python train.py --model="contrastive image-text model" --dataset="photos with spoken descriptions (Open Images, Localized Narratives)" --train_examples=50862 --image_size=48 --crop_scale_min=1 --horizontal_flip=true --translate=0.12 --cutout=0.25 --tokenizer="word" --vocab_size=4585 --loss="softmax" --embed_dim=128 --encoder_arch="swin" --encoder_norm="rmsnorm" --encoder_norm_position="sandwich" --encoder_activation="gelu" --encoder_mlp_ratio=4 --encoder_head_dim=64 --encoder_fused_qkv=false --encoder_bias="all" --encoder_qk_norm=false --encoder_parallel_block=false --encoder_inner_norm=false --encoder_patch_size=[2, 2] --encoder_depths=[2, 2, 2, 2] --encoder_widths=[96, 192, 384, 768] --text_encoder_causal=false --text_encoder_width=256 --text_encoder_layers=6 --text_encoder_norm="rmsnorm" --text_encoder_norm_position="pre" --text_encoder_activation="gelu" --text_encoder_mlp_ratio=4 --text_encoder_head_dim=64 --text_encoder_fused_qkv=false --text_encoder_bias="none" --text_encoder_qk_norm=false --text_encoder_layer_scale_init=0.1 --text_encoder_parallel_block=false --text_encoder_inner_norm=false --text_encoder_drop_path=0.15 --text_encoder_positions="learned" --init="xavier_uniform" --residual_init="none" --optimizer="soap" --beta2=0.99 --learning_rate=0.0016 --beta1=0.95 --shampoo_beta=0.95 --eps=1e-08 --precondition_frequency=32 --max_precond_dim=512 --one_sided=true --adamw_lr_other_params=0.00084 --max_grad_norm=0.5 --max_steps=4600 --batch_size=128 --epochs=11.6 --lr_schedule="wsd" --decay_fraction=0.2 --final_lr_fraction=0.1 --warmup_steps=920 --weight_decay=0.1 --adamw_weight_decay_other_params=0.05
Rows from block 2 of the image encoder of a small contrastive image-text model, named by matrix and row number. Rows with one number belong to one neuron. Each number is 200 + 40 x the weight over its row's rms, rounded and kept within 0 to 999. All counts start at 0.
After each neuron's rows are labels from the 100 images, of 14976, where the neuron reaches its highest value: "strongest on" is what is common among them. Only what is clearly more common there than usual is listed. The data: photos with spoken descriptions (Open Images, Localized Narratives). In brackets: how many of the 100.
# fc1: MLP up (encoder.blocks.2.mlp.fc1.weight, 768x192), inputs 0-95
# fc2: MLP down (encoder.blocks.2.mlp.fc2.weight, 192x768, transposed), outputs 0-95

fc1.42,156,200,149,149,187,259,218,219,219,222,207,225,238,219,122,183,183,123,183,183,220,153,231,219,238,192,313,161,254,202,154,144,184,164,208,270,146,169,215,185,184,96,127,236,185,155,124,197,210,223,187,255,237,232,159,200,191,252,169,137,207,167,180,158,247,179,267,266,220,205,218,198,212,163,216,231,225,282,153,151,204,224,176,226,184,174,185,198,163,177,201,183,234,250,203,168
fc2.42,202,247,192,144,260,188,226,220,235,193,202,136,226,223,215,310,195,266,183,149,232,207,307,187,156,303,124,223,197,160,166,134,159,196,295,161,239,155,176,271,205,161,191,226,198,193,258,157,226,216,133,146,169,153,155,192,124,165,242,217,188,254,220,265,178,182,192,231,172,178,183,171,84,216,166,224,225,245,180,262,206,217,183,133,162,197,154,131,281,174,221,191,180,186,177,227
strongest on: text has "black" (38); text has "white" (34)

fc1.269,247,215,166,111,266,120,218,226,217,248,190,197,215,164,155,189,174,166,163,244,267,219,97,218,160,231,283,299,188,164,186,221,252,219,241,257,214,207,208,164,255,121,217,181,168,203,241,121,165,137,246,237,144,212,156,195,202,218,154,171,192,222,184,227,219,218,162,228,168,237,139,244,248,172,218,145,180,153,160,269,161,165,99,167,132,214,166,233,218,206,203,184,222,266,180,192
fc2.269,208,214,262,251,204,243,231,224,127,183,179,231,150,125,242,279,217,216,192,191,187,180,224,186,145,221,221,170,208,214,179,191,104,255,271,153,267,210,127,232,175,247,177,251,229,296,170,216,164,188,268,199,194,133,194,142,232,157,278,202,204,217,217,228,264,215,283,194,158,220,260,177,192,171,131,198,237,252,195,222,290,215,193,185,233,177,165,93,281,211,192,252,130,154,158,249
strongest on: text has "black" (28)

fc1.69,256,288,196,179,152,179,192,177,245,137,200,150,211,172,163,260,195,146,195,192,194,214,192,196,219,215,135,290,225,179,242,158,143,273,166,121,231,250,138,224,183,242,247,206,181,177,144,146,244,150,159,223,158,170,196,233,230,206,198,132,137,274,171,173,190,236,231,162,227,203,219,205,210,197,192,234,232,216,222,230,219,225,154,178,204,174,149,276,149,229,156,205,261,226,149,225
fc2.69,234,221,146,289,290,240,240,244,220,184,221,224,231,218,214,249,175,249,180,167,167,202,211,159,228,154,203,180,188,189,222,151,182,299,197,138,151,199,144,210,177,236,114,220,215,182,128,298,195,143,155,184,194,220,158,220,166,163,157,263,204,194,186,196,151,220,216,253,216,168,233,241,270,262,218,183,241,153,139,232,196,252,261,180,194,274,233,194,167,171,222,221,206,205,235,144
strongest on: text has "sky" (71); text has "trees" (55); text has "water" (26)

fc1.394,214,197,159,193,259,171,239,155,229,187,210,158,152,190,202,176,166,137,188,203,215,292,261,177,192,243,189,214,192,209,151,140,162,133,233,168,215,168,117,172,171,267,218,253,231,233,184,170,211,171,296,135,227,229,187,198,197,163,224,198,198,194,247,179,209,259,151,270,212,133,187,225,242,194,172,185,177,227,158,222,253,172,234,144,207,176,195,143,129,190,197,131,218,194,114,307
fc2.394,166,200,227,175,221,150,192,187,157,131,242,284,193,153,265,195,152,173,223,255,212,211,190,198,244,235,181,195,118,181,181,241,223,200,258,248,208,169,209,240,260,204,134,215,174,211,191,149,193,313,195,196,252,129,223,141,275,175,214,198,205,263,233,192,191,280,219,172,162,177,228,220,279,256,176,179,190,262,223,182,157,266,164,202,181,195,190,200,246,224,177,130,171,121,198,199
strongest on: text has "sky" (56)

fc1.287,161,157,213,184,203,182,210,197,238,175,233,188,191,189,237,220,188,173,192,215,281,216,132,149,242,240,169,246,182,214,226,180,211,162,147,101,139,209,219,118,168,230,157,236,301,132,154,165,201,207,169,194,148,160,169,226,188,206,146,156,195,205,263,201,216,231,232,207,174,189,189,172,219,168,210,221,183,259,221,201,141,156,144,222,168,180,257,157,174,187,200,180,226,227,176,188
fc2.287,182,204,225,259,208,221,182,172,161,193,122,221,182,134,196,188,208,235,202,201,150,248,190,281,248,242,212,150,228,222,186,230,200,206,157,197,184,232,234,140,199,249,261,166,216,204,161,257,266,225,245,257,177,207,237,217,221,179,177,203,284,174,187,229,209,195,196,170,187,210,219,188,212,265,220,139,212,167,272,202,216,217,211,211,183,133,176,170,157,145,229,219,224,191,142,240
strongest on: text has "grass" (54)

fc1.497,234,217,235,256,166,264,193,215,194,213,262,172,236,237,181,220,264,269,178,179,213,111,151,194,220,171,171,180,233,183,108,184,153,270,204,289,203,300,227,217,189,181,158,170,139,197,222,165,180,256,206,175,249,140,283,190,180,164,210,172,158,232,240,209,221,179,152,260,247,261,222,149,184,186,208,240,177,245,208,211,187,244,202,188,141,215,257,234,162,224,126,126,192,303,176,225
fc2.497,177,149,156,179,183,233,168,264,243,181,237,286,218,172,195,224,197,213,206,247,206,210,182,210,187,209,211,173,195,256,142,263,219,166,180,204,208,224,213,144,200,233,185,213,203,246,122,172,120,266,185,157,180,255,174,184,190,217,186,289,219,226,139,202,197,238,216,182,179,221,201,183,263,224,275,158,209,188,229,146,142,260,161,164,202,187,326,128,232,208,261,186,180,207,222,227
strongest on: text has "wearing" (37); text has "man" (31); text has "smiling" (27)

fc1.528,178,144,142,183,144,222,155,132,193,247,266,152,180,199,228,163,230,227,199,186,170,165,155,242,198,103,179,227,156,165,208,213,155,123,223,228,212,213,208,242,183,118,198,207,195,161,167,215,214,236,263,147,160,186,227,229,213,232,223,183,184,214,168,157,212,187,166,217,218,219,204,238,183,108,140,224,176,229,203,230,184,265,194,229,209,264,209,266,211,247,155,268,220,182,231,166
fc2.528,95,244,162,196,229,138,165,228,251,182,242,205,194,248,168,137,251,240,111,267,247,191,184,229,237,286,136,151,227,256,215,163,298,118,129,245,191,179,186,218,193,241,210,227,150,211,161,232,272,194,261,224,211,194,189,143,248,175,192,163,218,193,177,121,203,214,124,148,151,187,219,249,300,265,250,166,221,179,193,135,199,159,199,197,191,222,245,254,237,245,249,126,140,161,198,214
strongest on: text has "trees" (63); text has "plants" (33)

fc1.460,212,187,153,202,211,187,233,216,167,275,188,145,124,181,205,245,171,209,126,152,191,234,174,139,175,273,248,230,224,218,159,194,248,212,164,191,241,152,140,190,204,200,173,195,233,284,285,136,148,152,263,212,153,213,253,183,213,233,273,182,170,259,203,215,235,143,180,240,171,147,188,209,232,154,147,150,193,223,148,244,216,204,224,124,215,204,205,144,141,190,196,128,249,213,133,235
fc2.460,262,275,266,204,216,160,261,219,219,123,254,299,205,154,266,268,197,184,135,231,190,259,180,234,146,192,181,227,182,268,191,207,180,239,234,184,194,184,199,265,240,197,148,233,209,253,137,218,209,217,251,234,215,135,199,110,259,197,214,205,286,184,284,181,170,247,169,214,152,207,203,225,242,255,178,248,219,194,251,242,185,211,152,242,194,105,181,145,188,231,197,145,174,135,196,243
strongest on: text has "white" (37); text has "black" (30)

fc1.338,215,167,252,163,169,249,247,222,199,175,235,178,158,199,230,202,184,181,220,139,264,164,268,212,239,178,262,221,185,208,185,196,262,199,191,256,263,226,175,186,246,169,152,168,222,290,248,174,167,224,159,239,176,188,186,159,166,264,212,157,225,232,196,207,183,206,163,97,219,206,63,222,176,203,168,197,221,289,245,220,182,177,135,215,264,275,168,241,207,260,261,181,205,246,233,239
fc2.338,205,129,242,238,177,176,193,210,159,234,172,205,167,228,190,157,196,252,175,188,209,215,199,170,259,185,179,198,258,192,237,208,205,191,209,206,223,181,240,136,151,220,281,176,232,193,132,208,280,113,192,232,140,214,153,190,184,205,221,127,142,184,174,184,255,175,203,187,230,125,220,129,212,206,258,206,246,99,252,219,190,179,201,270,193,169,212,152,123,178,198,237,195,192,175,166
strongest on: text has "lights" (25)

fc1.444,262,246,151,180,280,143,258,148,218,164,168,260,273,264,195,243,165,166,171,219,221,213,218,199,243,252,177,239,164,171,153,222,180,232,124,226,190,195,161,257,172,200,217,205,153,169,172,234,208,161,187,273,225,192,168,219,143,189,149,232,166,151,128,172,209,144,239,158,189,218,182,225,188,242,265,211,216,235,168,168,182,157,174,250,191,173,225,134,240,166,206,152,231,201,158,192
fc2.444,168,256,187,222,195,213,242,188,184,206,216,147,240,170,202,208,229,261,184,186,216,198,159,205,158,154,161,237,218,156,194,93,105,220,311,150,248,241,233,196,212,220,182,266,204,221,240,121,224,153,223,92,186,205,253,204,182,197,278,114,155,248,252,190,190,225,228,182,222,191,213,162,100,173,178,197,163,204,219,206,258,211,325,175,207,147,135,212,217,272,190,211,186,220,152,200
strongest on: text has "white" (37); text has "black" (35)

fc1.58,176,213,229,203,213,246,274,215,153,233,174,201,134,219,202,210,157,240,178,161,219,186,184,196,249,185,251,223,230,156,158,214,184,288,190,235,255,264,221,144,197,228,243,225,183,219,260,176,195,204,259,235,163,156,167,203,190,248,207,206,193,263,139,281,193,230,147,96,222,265,159,209,253,226,181,162,281,239,165,219,259,175,143,209,183,257,210,209,214,224,160,178,205,223,224,178
fc2.58,266,158,259,170,152,173,182,186,91,264,214,242,211,196,266,316,211,239,282,248,208,226,237,201,162,187,176,235,176,206,232,169,249,212,148,201,230,189,190,240,216,176,174,120,182,217,102,195,274,183,183,176,235,246,160,172,191,194,254,167,208,190,200,183,223,193,117,183,171,92,160,225,227,224,179,140,174,212,269,147,193,240,245,204,244,163,179,141,209,146,197,213,128,98,202,172
strongest on: text has "lights" (29)

fc1.216,216,209,118,159,210,193,213,188,202,211,231,165,123,210,229,221,185,176,193,203,251,210,172,206,152,271,200,230,133,180,139,181,210,152,220,130,243,172,172,252,145,239,157,199,238,220,184,171,217,156,275,211,137,154,250,182,260,166,179,285,242,203,260,270,193,194,112,180,195,119,109,269,181,183,197,152,148,235,219,243,240,198,216,149,155,218,262,201,175,184,205,121,168,186,87,210
fc2.216,238,246,223,207,233,136,209,192,136,156,182,276,238,157,247,192,193,186,214,217,221,212,267,219,165,218,172,263,164,247,170,214,190,203,162,234,213,196,221,260,240,259,114,158,137,225,191,181,192,313,261,203,280,87,207,134,242,178,217,130,240,275,148,214,256,201,200,197,205,192,203,164,239,223,162,182,175,252,186,166,222,237,200,192,196,171,151,166,239,225,215,246,117,125,200,159
strongest on: text has "white" (33)

fc1.202,182,218,131,165,183,184,298,131,123,212,182,257,203,202,221,201,227,190,178,208,264,199,213,208,289,199,221,222,150,269,177,163,214,151,162,153,211,194,222,269,195,204,197,295,138,233,219,217,217,244,142,206,240,179,214,209,210,194,187,247,243,103,201,201,193,197,237,249,188,170,256,179,225,271,280,172,233,247,246,208,198,171,215,159,173,206,185,184,171,131,194,165,183,224,187,183
fc2.202,191,222,199,183,185,178,179,205,222,186,170,156,255,192,206,222,199,242,210,168,185,237,223,243,195,182,175,238,175,189,179,219,117,261,239,214,212,261,192,218,175,179,239,229,240,191,266,142,197,153,220,109,155,217,234,205,194,225,232,139,166,281,313,184,174,150,236,143,253,213,158,182,100,139,156,189,120,213,224,235,277,231,304,231,234,239,156,177,201,246,182,238,229,228,194,184
strongest on: text has "white" (32); text has "black" (30)

fc1.123,171,174,246,131,132,224,155,249,189,152,220,137,190,204,208,207,198,212,212,179,180,163,254,246,211,198,161,184,187,229,263,228,182,159,215,162,256,251,208,227,243,152,210,223,227,181,209,306,246,235,253,176,199,182,242,248,191,197,135,232,197,178,193,177,187,158,141,230,214,229,117,238,228,123,215,180,149,225,222,219,222,167,206,224,197,251,215,243,222,195,185,253,232,217,289,160
fc2.123,162,246,166,242,173,265,177,137,168,138,161,249,236,217,165,186,245,173,233,254,229,223,163,266,184,276,167,211,146,214,240,202,278,147,163,235,167,130,225,165,209,179,256,216,176,202,131,247,198,153,239,223,249,145,252,133,203,223,213,176,254,135,218,207,235,175,172,183,172,262,223,205,221,205,176,211,219,147,238,148,220,181,207,199,202,211,113,169,188,230,224,168,205,214,219,197
strongest on: text has "trees" (67); text has "grass" (61)

fc1.54,241,256,151,176,309,207,240,167,166,209,227,181,199,164,193,230,212,166,98,199,158,205,154,225,119,207,228,267,132,190,217,159,172,166,228,181,279,125,166,262,166,185,216,214,154,254,283,147,179,100,228,200,196,204,183,160,171,188,212,116,244,165,211,242,202,192,184,262,179,226,142,246,222,199,185,154,126,294,150,235,206,116,237,209,133,183,222,197,227,169,182,244,178,189,166,216
fc2.54,179,192,250,232,237,213,228,221,222,140,237,237,222,138,165,278,184,227,150,220,260,150,210,221,165,239,187,311,162,154,196,177,131,232,262,173,249,188,228,250,310,261,114,256,187,278,188,234,166,262,222,241,152,158,229,186,255,212,231,208,211,244,218,179,210,242,230,168,154,208,239,177,223,218,172,197,249,210,170,239,223,252,189,151,228,150,162,176,270,197,169,166,184,161,182,228
strongest on: text has "white" (34); text has "black" (31)

fc1.449,203,164,195,214,209,242,284,152,158,314,252,154,168,233,194,171,179,220,182,173,177,162,147,210,235,228,177,233,182,167,173,167,145,137,183,226,218,176,236,268,205,233,153,231,233,186,198,169,238,111,186,238,252,218,198,203,190,159,166,207,204,247,202,296,162,236,141,282,249,218,163,221,223,113,250,243,151,268,277,244,229,195,245,168,161,170,245,256,185,191,133,206,165,154,179,182
fc2.449,220,268,228,220,211,194,190,116,192,139,171,205,171,90,214,226,173,198,265,207,181,216,201,233,186,213,126,225,199,271,174,221,161,240,228,269,210,161,220,244,214,188,154,186,180,211,188,221,188,298,254,212,200,153,227,174,221,185,206,260,254,206,234,167,232,141,165,245,230,172,229,188,201,259,192,132,201,237,193,241,218,261,212,195,237,177,189,178,214,230,220,178,144,104,186,227
strongest on: text has "sky" (66)

fc1.92,190,254,112,127,276,234,214,173,191,211,284,224,126,162,173,227,202,157,143,226,166,216,136,206,138,220,214,190,213,180,158,211,159,185,290,128,257,164,173,263,206,217,207,179,204,227,243,205,164,182,255,187,152,166,231,192,182,144,225,202,246,161,163,268,210,155,191,127,160,151,112,264,113,195,210,128,157,236,202,199,210,176,148,176,69,186,270,102,183,177,212,148,217,223,163,166
fc2.92,205,190,241,241,243,129,225,215,164,173,210,250,255,154,214,218,212,207,214,203,233,143,192,248,166,186,202,282,203,232,239,193,196,185,183,191,257,199,200,286,204,262,90,224,128,284,238,180,177,250,309,233,196,147,211,134,304,163,146,194,199,288,238,188,173,209,166,175,183,173,159,192,202,224,221,192,213,239,169,220,238,208,200,120,272,186,149,171,232,179,198,202,134,139,209,151
strongest on: text has "white" (33)

fc1.639,221,227,258,202,200,157,200,234,206,253,247,162,249,221,232,290,115,188,219,182,179,230,154,190,172,212,162,256,154,179,291,225,163,220,183,212,281,173,218,177,151,169,196,241,218,237,165,239,271,187,148,145,190,225,273,252,222,245,200,262,191,269,237,165,236,168,182,205,216,181,124,252,183,224,291,210,177,217,269,181,211,174,253,145,169,221,217,247,241,190,205,177,266,234,219,182
fc2.639,163,211,183,259,186,292,205,187,209,143,149,207,182,154,205,180,222,250,222,250,162,213,172,243,158,293,155,220,148,241,192,189,276,162,188,168,195,159,231,199,230,219,226,204,231,247,135,221,227,198,309,178,239,159,215,149,222,160,202,100,284,163,247,228,195,214,184,145,185,264,173,155,157,209,156,176,171,118,255,190,215,170,272,194,210,214,174,187,184,199,150,204,216,164,273,225
strongest on: text has "grass" (56); text has "trees" (55); text has "sky" (54); text has "plants" (26)

fc1.479,198,225,222,242,79,228,168,157,221,230,188,222,155,243,190,207,170,280,134,227,211,144,214,212,249,214,154,210,163,184,267,163,180,167,269,194,264,210,208,163,137,86,255,223,182,194,206,223,150,217,174,129,199,217,292,229,168,263,175,204,155,184,235,237,164,191,171,209,207,209,212,238,246,109,225,177,198,114,255,198,161,194,177,245,201,261,224,222,251,244,131,204,214,208,244,160
fc2.479,135,214,139,224,258,173,134,125,178,141,213,206,195,250,160,146,243,169,170,183,201,244,193,240,191,233,141,231,128,230,218,202,165,103,195,235,179,166,247,232,230,234,205,213,193,202,168,172,231,151,240,233,240,139,235,152,220,84,218,189,237,191,177,149,240,204,180,153,192,237,273,217,282,213,137,212,192,191,233,105,178,136,231,188,193,242,204,198,174,250,269,174,191,214,218,175
strongest on: text has "trees" (75); text has "plants" (34); text has "grass" (27)

fc1.233,168,156,230,143,212,222,212,194,193,233,235,172,174,191,218,197,237,223,192,189,237,180,176,200,247,266,159,150,207,202,204,183,171,121,178,222,120,238,183,231,224,172,202,236,267,166,196,249,100,185,145,200,189,153,190,184,161,242,190,242,144,204,269,267,142,202,197,229,170,185,187,196,232,186,169,229,232,178,180,144,173,162,194,244,195,203,212,273,203,144,147,147,246,184,186,229
fc2.233,207,202,194,160,264,220,165,204,262,183,144,185,163,225,180,156,187,132,163,196,205,289,273,248,235,262,214,141,281,218,182,182,175,205,145,268,194,185,212,184,227,129,216,188,204,209,196,188,206,153,210,223,177,182,192,188,175,180,196,209,295,84,183,244,271,183,217,194,156,185,199,211,217,201,158,190,241,250,241,201,248,213,193,243,182,158,179,194,217,134,189,188,248,201,183,245
strongest on: text has "grass" (54)

fc1.603,242,215,215,244,249,187,171,217,217,215,159,192,163,153,196,206,194,151,180,241,135,195,229,251,220,243,211,184,191,130,178,139,218,239,266,260,263,169,206,188,207,216,194,199,148,174,310,157,222,243,300,143,205,166,218,214,232,110,171,209,195,187,223,187,191,193,207,243,138,184,146,185,183,203,147,262,206,196,226,212,299,166,150,202,241,176,212,163,207,225,159,100,144,214,263,283
fc2.603,182,195,226,180,162,200,205,243,194,199,262,239,209,151,221,172,136,138,187,192,129,233,162,262,198,202,225,240,186,174,217,164,214,207,246,222,244,193,188,207,266,203,167,180,231,145,206,151,156,268,210,219,179,152,161,131,181,118,213,168,226,202,173,126,222,274,128,174,203,219,191,156,231,217,188,158,252,230,134,200,214,203,206,247,243,218,117,132,238,162,227,186,181,167,199,162
strongest on: text has "trees" (74); text has "sky" (69)

fc1.474,205,236,156,180,270,221,249,223,191,231,197,217,262,157,221,159,123,187,191,213,248,264,197,206,182,196,152,263,178,168,171,198,151,206,156,265,235,271,187,247,238,195,195,183,122,139,142,113,262,134,204,244,179,271,138,198,140,226,188,195,241,220,127,146,208,202,267,171,253,172,237,188,224,192,236,199,204,256,233,200,270,221,192,219,266,205,231,139,184,158,175,235,186,217,161,220
fc2.474,207,170,160,248,197,222,164,218,282,186,152,224,271,197,210,244,206,213,172,188,288,165,213,272,194,195,266,185,162,205,142,183,167,222,200,211,196,167,264,236,244,257,145,282,219,268,287,272,229,199,145,190,206,169,205,142,192,184,257,244,198,259,231,204,207,166,232,155,170,154,191,166,175,219,151,224,259,202,243,210,233,167,255,230,212,199,127,170,232,184,180,237,231,214,174,227
strongest on: text has "black" (31); text has "white" (31)

fc1.371,220,235,222,236,249,180,243,167,213,176,215,136,164,209,194,226,150,238,181,200,196,155,166,183,199,288,249,214,241,169,99,102,185,235,233,197,209,211,223,245,226,188,166,162,172,255,247,161,186,191,245,172,168,193,197,207,166,181,213,232,159,271,239,278,211,217,124,245,205,137,198,263,152,176,227,201,182,284,215,287,181,141,200,125,181,157,245,217,194,189,208,130,183,148,123,209
fc2.371,201,246,195,234,226,198,204,185,149,181,197,177,160,136,216,204,229,126,181,241,233,230,236,178,192,221,89,291,83,230,203,213,170,206,159,246,255,205,150,217,274,275,152,215,201,215,188,193,165,220,248,170,276,114,155,126,268,188,185,230,268,165,176,134,272,231,228,186,192,116,222,166,221,217,215,193,164,279,161,207,227,238,232,207,323,213,198,157,263,200,198,155,125,129,182,197
strongest on: text has "sky" (55)

fc1.686,215,227,250,149,244,265,188,158,199,139,232,156,231,227,259,191,242,200,165,202,204,249,184,165,280,237,141,187,169,209,169,197,201,204,183,182,180,254,261,184,143,178,157,213,277,176,214,233,198,214,204,240,198,149,174,262,196,171,184,188,184,193,264,221,221,180,157,252,218,122,175,189,196,238,256,209,195,203,241,194,180,151,133,282,167,164,193,217,138,198,224,183,201,252,177,183
fc2.686,215,242,183,278,197,271,173,149,176,177,74,185,248,178,201,179,182,196,250,202,217,242,207,237,197,273,235,154,199,260,232,207,193,217,157,177,191,136,185,187,241,182,196,161,205,234,193,221,210,194,208,197,246,160,269,204,200,232,171,190,296,174,219,245,193,194,209,213,183,249,166,119,200,237,154,191,202,203,233,174,249,212,303,195,178,170,150,134,157,210,201,231,223,222,138,256
strongest on: text has "grass" (55); text has "ground" (25)

fc1.104,142,134,286,179,182,255,188,220,198,160,215,175,198,186,241,185,161,256,144,177,240,213,209,198,286,272,132,221,200,221,245,208,204,149,205,150,227,206,212,196,232,125,197,188,275,142,246,217,162,208,171,220,170,122,211,265,202,150,157,235,215,159,192,221,234,172,212,255,217,210,130,215,220,202,203,176,212,218,197,215,192,120,204,240,149,186,202,185,185,210,179,227,223,252,214,189
fc2.104,165,269,197,193,184,272,159,173,203,129,121,246,232,204,143,142,240,217,219,227,160,177,203,260,203,255,197,104,149,257,228,234,224,148,123,217,158,132,249,164,211,206,283,195,211,194,143,226,219,229,244,222,219,180,245,174,211,233,168,214,330,199,213,191,196,180,211,180,148,262,237,170,206,214,223,183,196,202,295,143,218,172,182,201,235,161,183,159,183,171,160,117,161,211,189,232
strongest on: text has "grass" (59); text has "ground" (25)

fc1.556,208,149,114,193,193,180,165,201,179,207,213,167,162,184,189,217,210,202,158,187,188,187,136,204,153,263,254,210,187,197,201,192,269,165,216,146,240,161,166,172,231,211,178,165,207,190,267,118,171,137,296,247,149,155,212,191,244,184,170,209,222,215,230,286,142,158,117,216,169,191,120,262,180,138,196,185,187,212,148,221,158,163,186,131,128,170,233,209,179,207,219,175,214,274,161,250
fc2.556,177,184,253,225,157,195,236,237,144,155,269,276,211,119,223,253,180,155,186,230,169,229,200,183,120,215,203,266,243,279,251,234,148,206,232,216,244,170,175,269,217,217,135,240,246,268,125,173,127,187,260,205,256,136,205,215,253,204,269,195,223,184,226,178,246,189,230,239,159,177,149,228,252,213,209,222,184,241,163,235,233,247,137,221,277,194,180,205,189,233,157,178,133,166,202,250
strongest on: text has "white" (32)

fc1.382,176,207,266,216,150,209,186,291,215,199,171,171,266,226,232,180,261,303,248,155,199,201,130,225,166,177,157,221,127,197,245,210,178,203,155,178,264,238,230,214,206,203,197,255,246,248,264,176,212,171,147,221,238,249,270,201,227,192,268,210,169,238,216,124,246,213,210,207,215,206,164,254,210,224,168,261,198,175,219,217,209,232,223,295,169,180,103,212,191,225,147,174,278,152,215,186
fc2.382,143,195,204,264,224,238,214,173,171,145,181,206,155,165,152,145,198,166,241,217,181,181,192,261,214,247,183,224,204,249,233,236,280,168,134,223,184,169,172,215,166,189,223,161,187,245,209,239,225,179,252,209,254,176,210,153,212,179,203,152,229,188,192,192,268,205,132,173,167,256,191,213,205,241,201,229,189,155,171,101,207,137,258,205,199,279,155,142,139,197,191,148,142,158,243,197
strongest on: text has "plants" (43); text has "grass" (29)

fc1.168,203,192,161,182,170,286,168,173,213,327,198,134,244,180,153,214,282,165,198,222,205,223,199,183,198,211,278,245,167,266,273,184,273,183,266,232,238,208,210,150,236,218,191,165,278,154,257,151,125,242,273,251,204,153,215,212,245,239,174,239,208,260,210,162,275,179,122,251,210,240,126,178,217,275,179,256,231,259,178,210,228,170,224,201,200,176,242,203,238,202,185,127,209,194,179,197
fc2.168,165,123,231,256,241,279,225,162,116,192,232,159,258,147,312,153,208,242,289,201,219,215,205,226,199,196,198,233,183,189,206,155,242,245,194,148,227,196,159,175,263,263,206,179,234,186,171,213,192,196,204,192,211,224,220,252,161,182,214,154,153,175,126,206,240,242,190,243,248,152,177,182,214,172,186,219,222,215,160,166,230,179,175,238,216,258,200,212,256,181,177,251,178,225,223,224
strongest on: text has "sitting" (36); text has "man" (29)

fc1.522,216,178,186,170,160,269,240,265,194,240,206,173,224,214,190,248,186,205,155,216,225,165,236,201,221,260,171,215,254,253,205,200,190,208,252,141,172,230,177,252,186,155,150,191,152,162,171,256,184,204,242,161,129,196,267,187,228,270,199,214,145,164,221,233,171,209,146,182,230,255,224,240,192,141,241,269,161,191,275,169,225,201,174,245,187,239,171,239,211,223,143,164,199,204,314,172
fc2.522,197,274,172,158,258,159,198,205,230,143,170,203,243,151,190,169,160,242,210,205,182,245,231,231,139,221,219,160,169,221,147,163,123,251,260,256,251,129,207,191,247,204,238,187,212,182,122,247,232,188,234,228,146,136,167,227,177,204,300,177,230,177,174,156,209,294,213,214,224,172,209,229,195,287,138,162,207,165,206,227,217,248,216,166,165,166,97,210,193,227,278,161,297,211,229,219
strongest on: text has "trees" (62); text has "sky" (58); text has "grass" (33)

fc1.148,238,168,118,173,193,234,215,172,126,154,207,151,264,281,189,260,251,205,110,207,174,245,147,181,197,240,223,225,184,230,164,235,205,181,210,196,195,175,264,235,229,238,123,137,181,228,110,178,242,202,158,197,207,195,171,193,212,224,222,211,227,203,260,197,211,191,222,206,222,209,238,219,147,166,241,150,209,200,148,161,221,193,198,232,217,190,157,146,105,256,203,161,173,251,195,109
fc2.148,173,267,266,174,198,175,131,199,285,207,116,154,238,159,191,185,199,246,216,157,162,136,324,236,193,205,228,145,162,125,188,147,127,221,210,209,253,249,167,203,188,238,225,216,153,168,262,197,185,214,195,260,142,147,143,257,196,202,222,225,160,236,197,165,157,233,173,206,180,97,153,233,196,172,214,235,181,193,244,244,197,213,151,128,173,229,219,153,175,115,143,210,223,172,218,192
strongest on: text has "black" (27)

fc1.594,188,213,244,193,227,212,221,270,268,141,212,190,294,163,179,182,239,235,194,257,130,181,220,192,217,152,232,238,275,211,160,161,207,208,282,203,125,230,232,107,175,269,211,216,213,169,197,150,190,249,255,236,211,208,134,249,146,245,202,150,168,211,129,127,248,245,132,246,176,249,238,123,204,218,235,211,147,157,197,189,211,161,181,219,182,182,161,189,194,168,188,242,182,199,208,170
fc2.594,193,208,205,244,250,242,175,195,177,239,255,145,196,123,186,171,226,229,188,194,232,196,157,203,290,253,236,210,152,134,186,157,222,221,188,163,212,187,158,269,189,182,256,233,219,182,239,205,188,233,173,221,186,231,238,207,165,115,167,213,156,214,196,248,245,266,232,252,140,232,214,205,255,167,174,208,202,259,176,213,258,243,230,259,211,201,258,202,254,207,150,213,232,251,131,233
strongest on: text has "wearing" (29)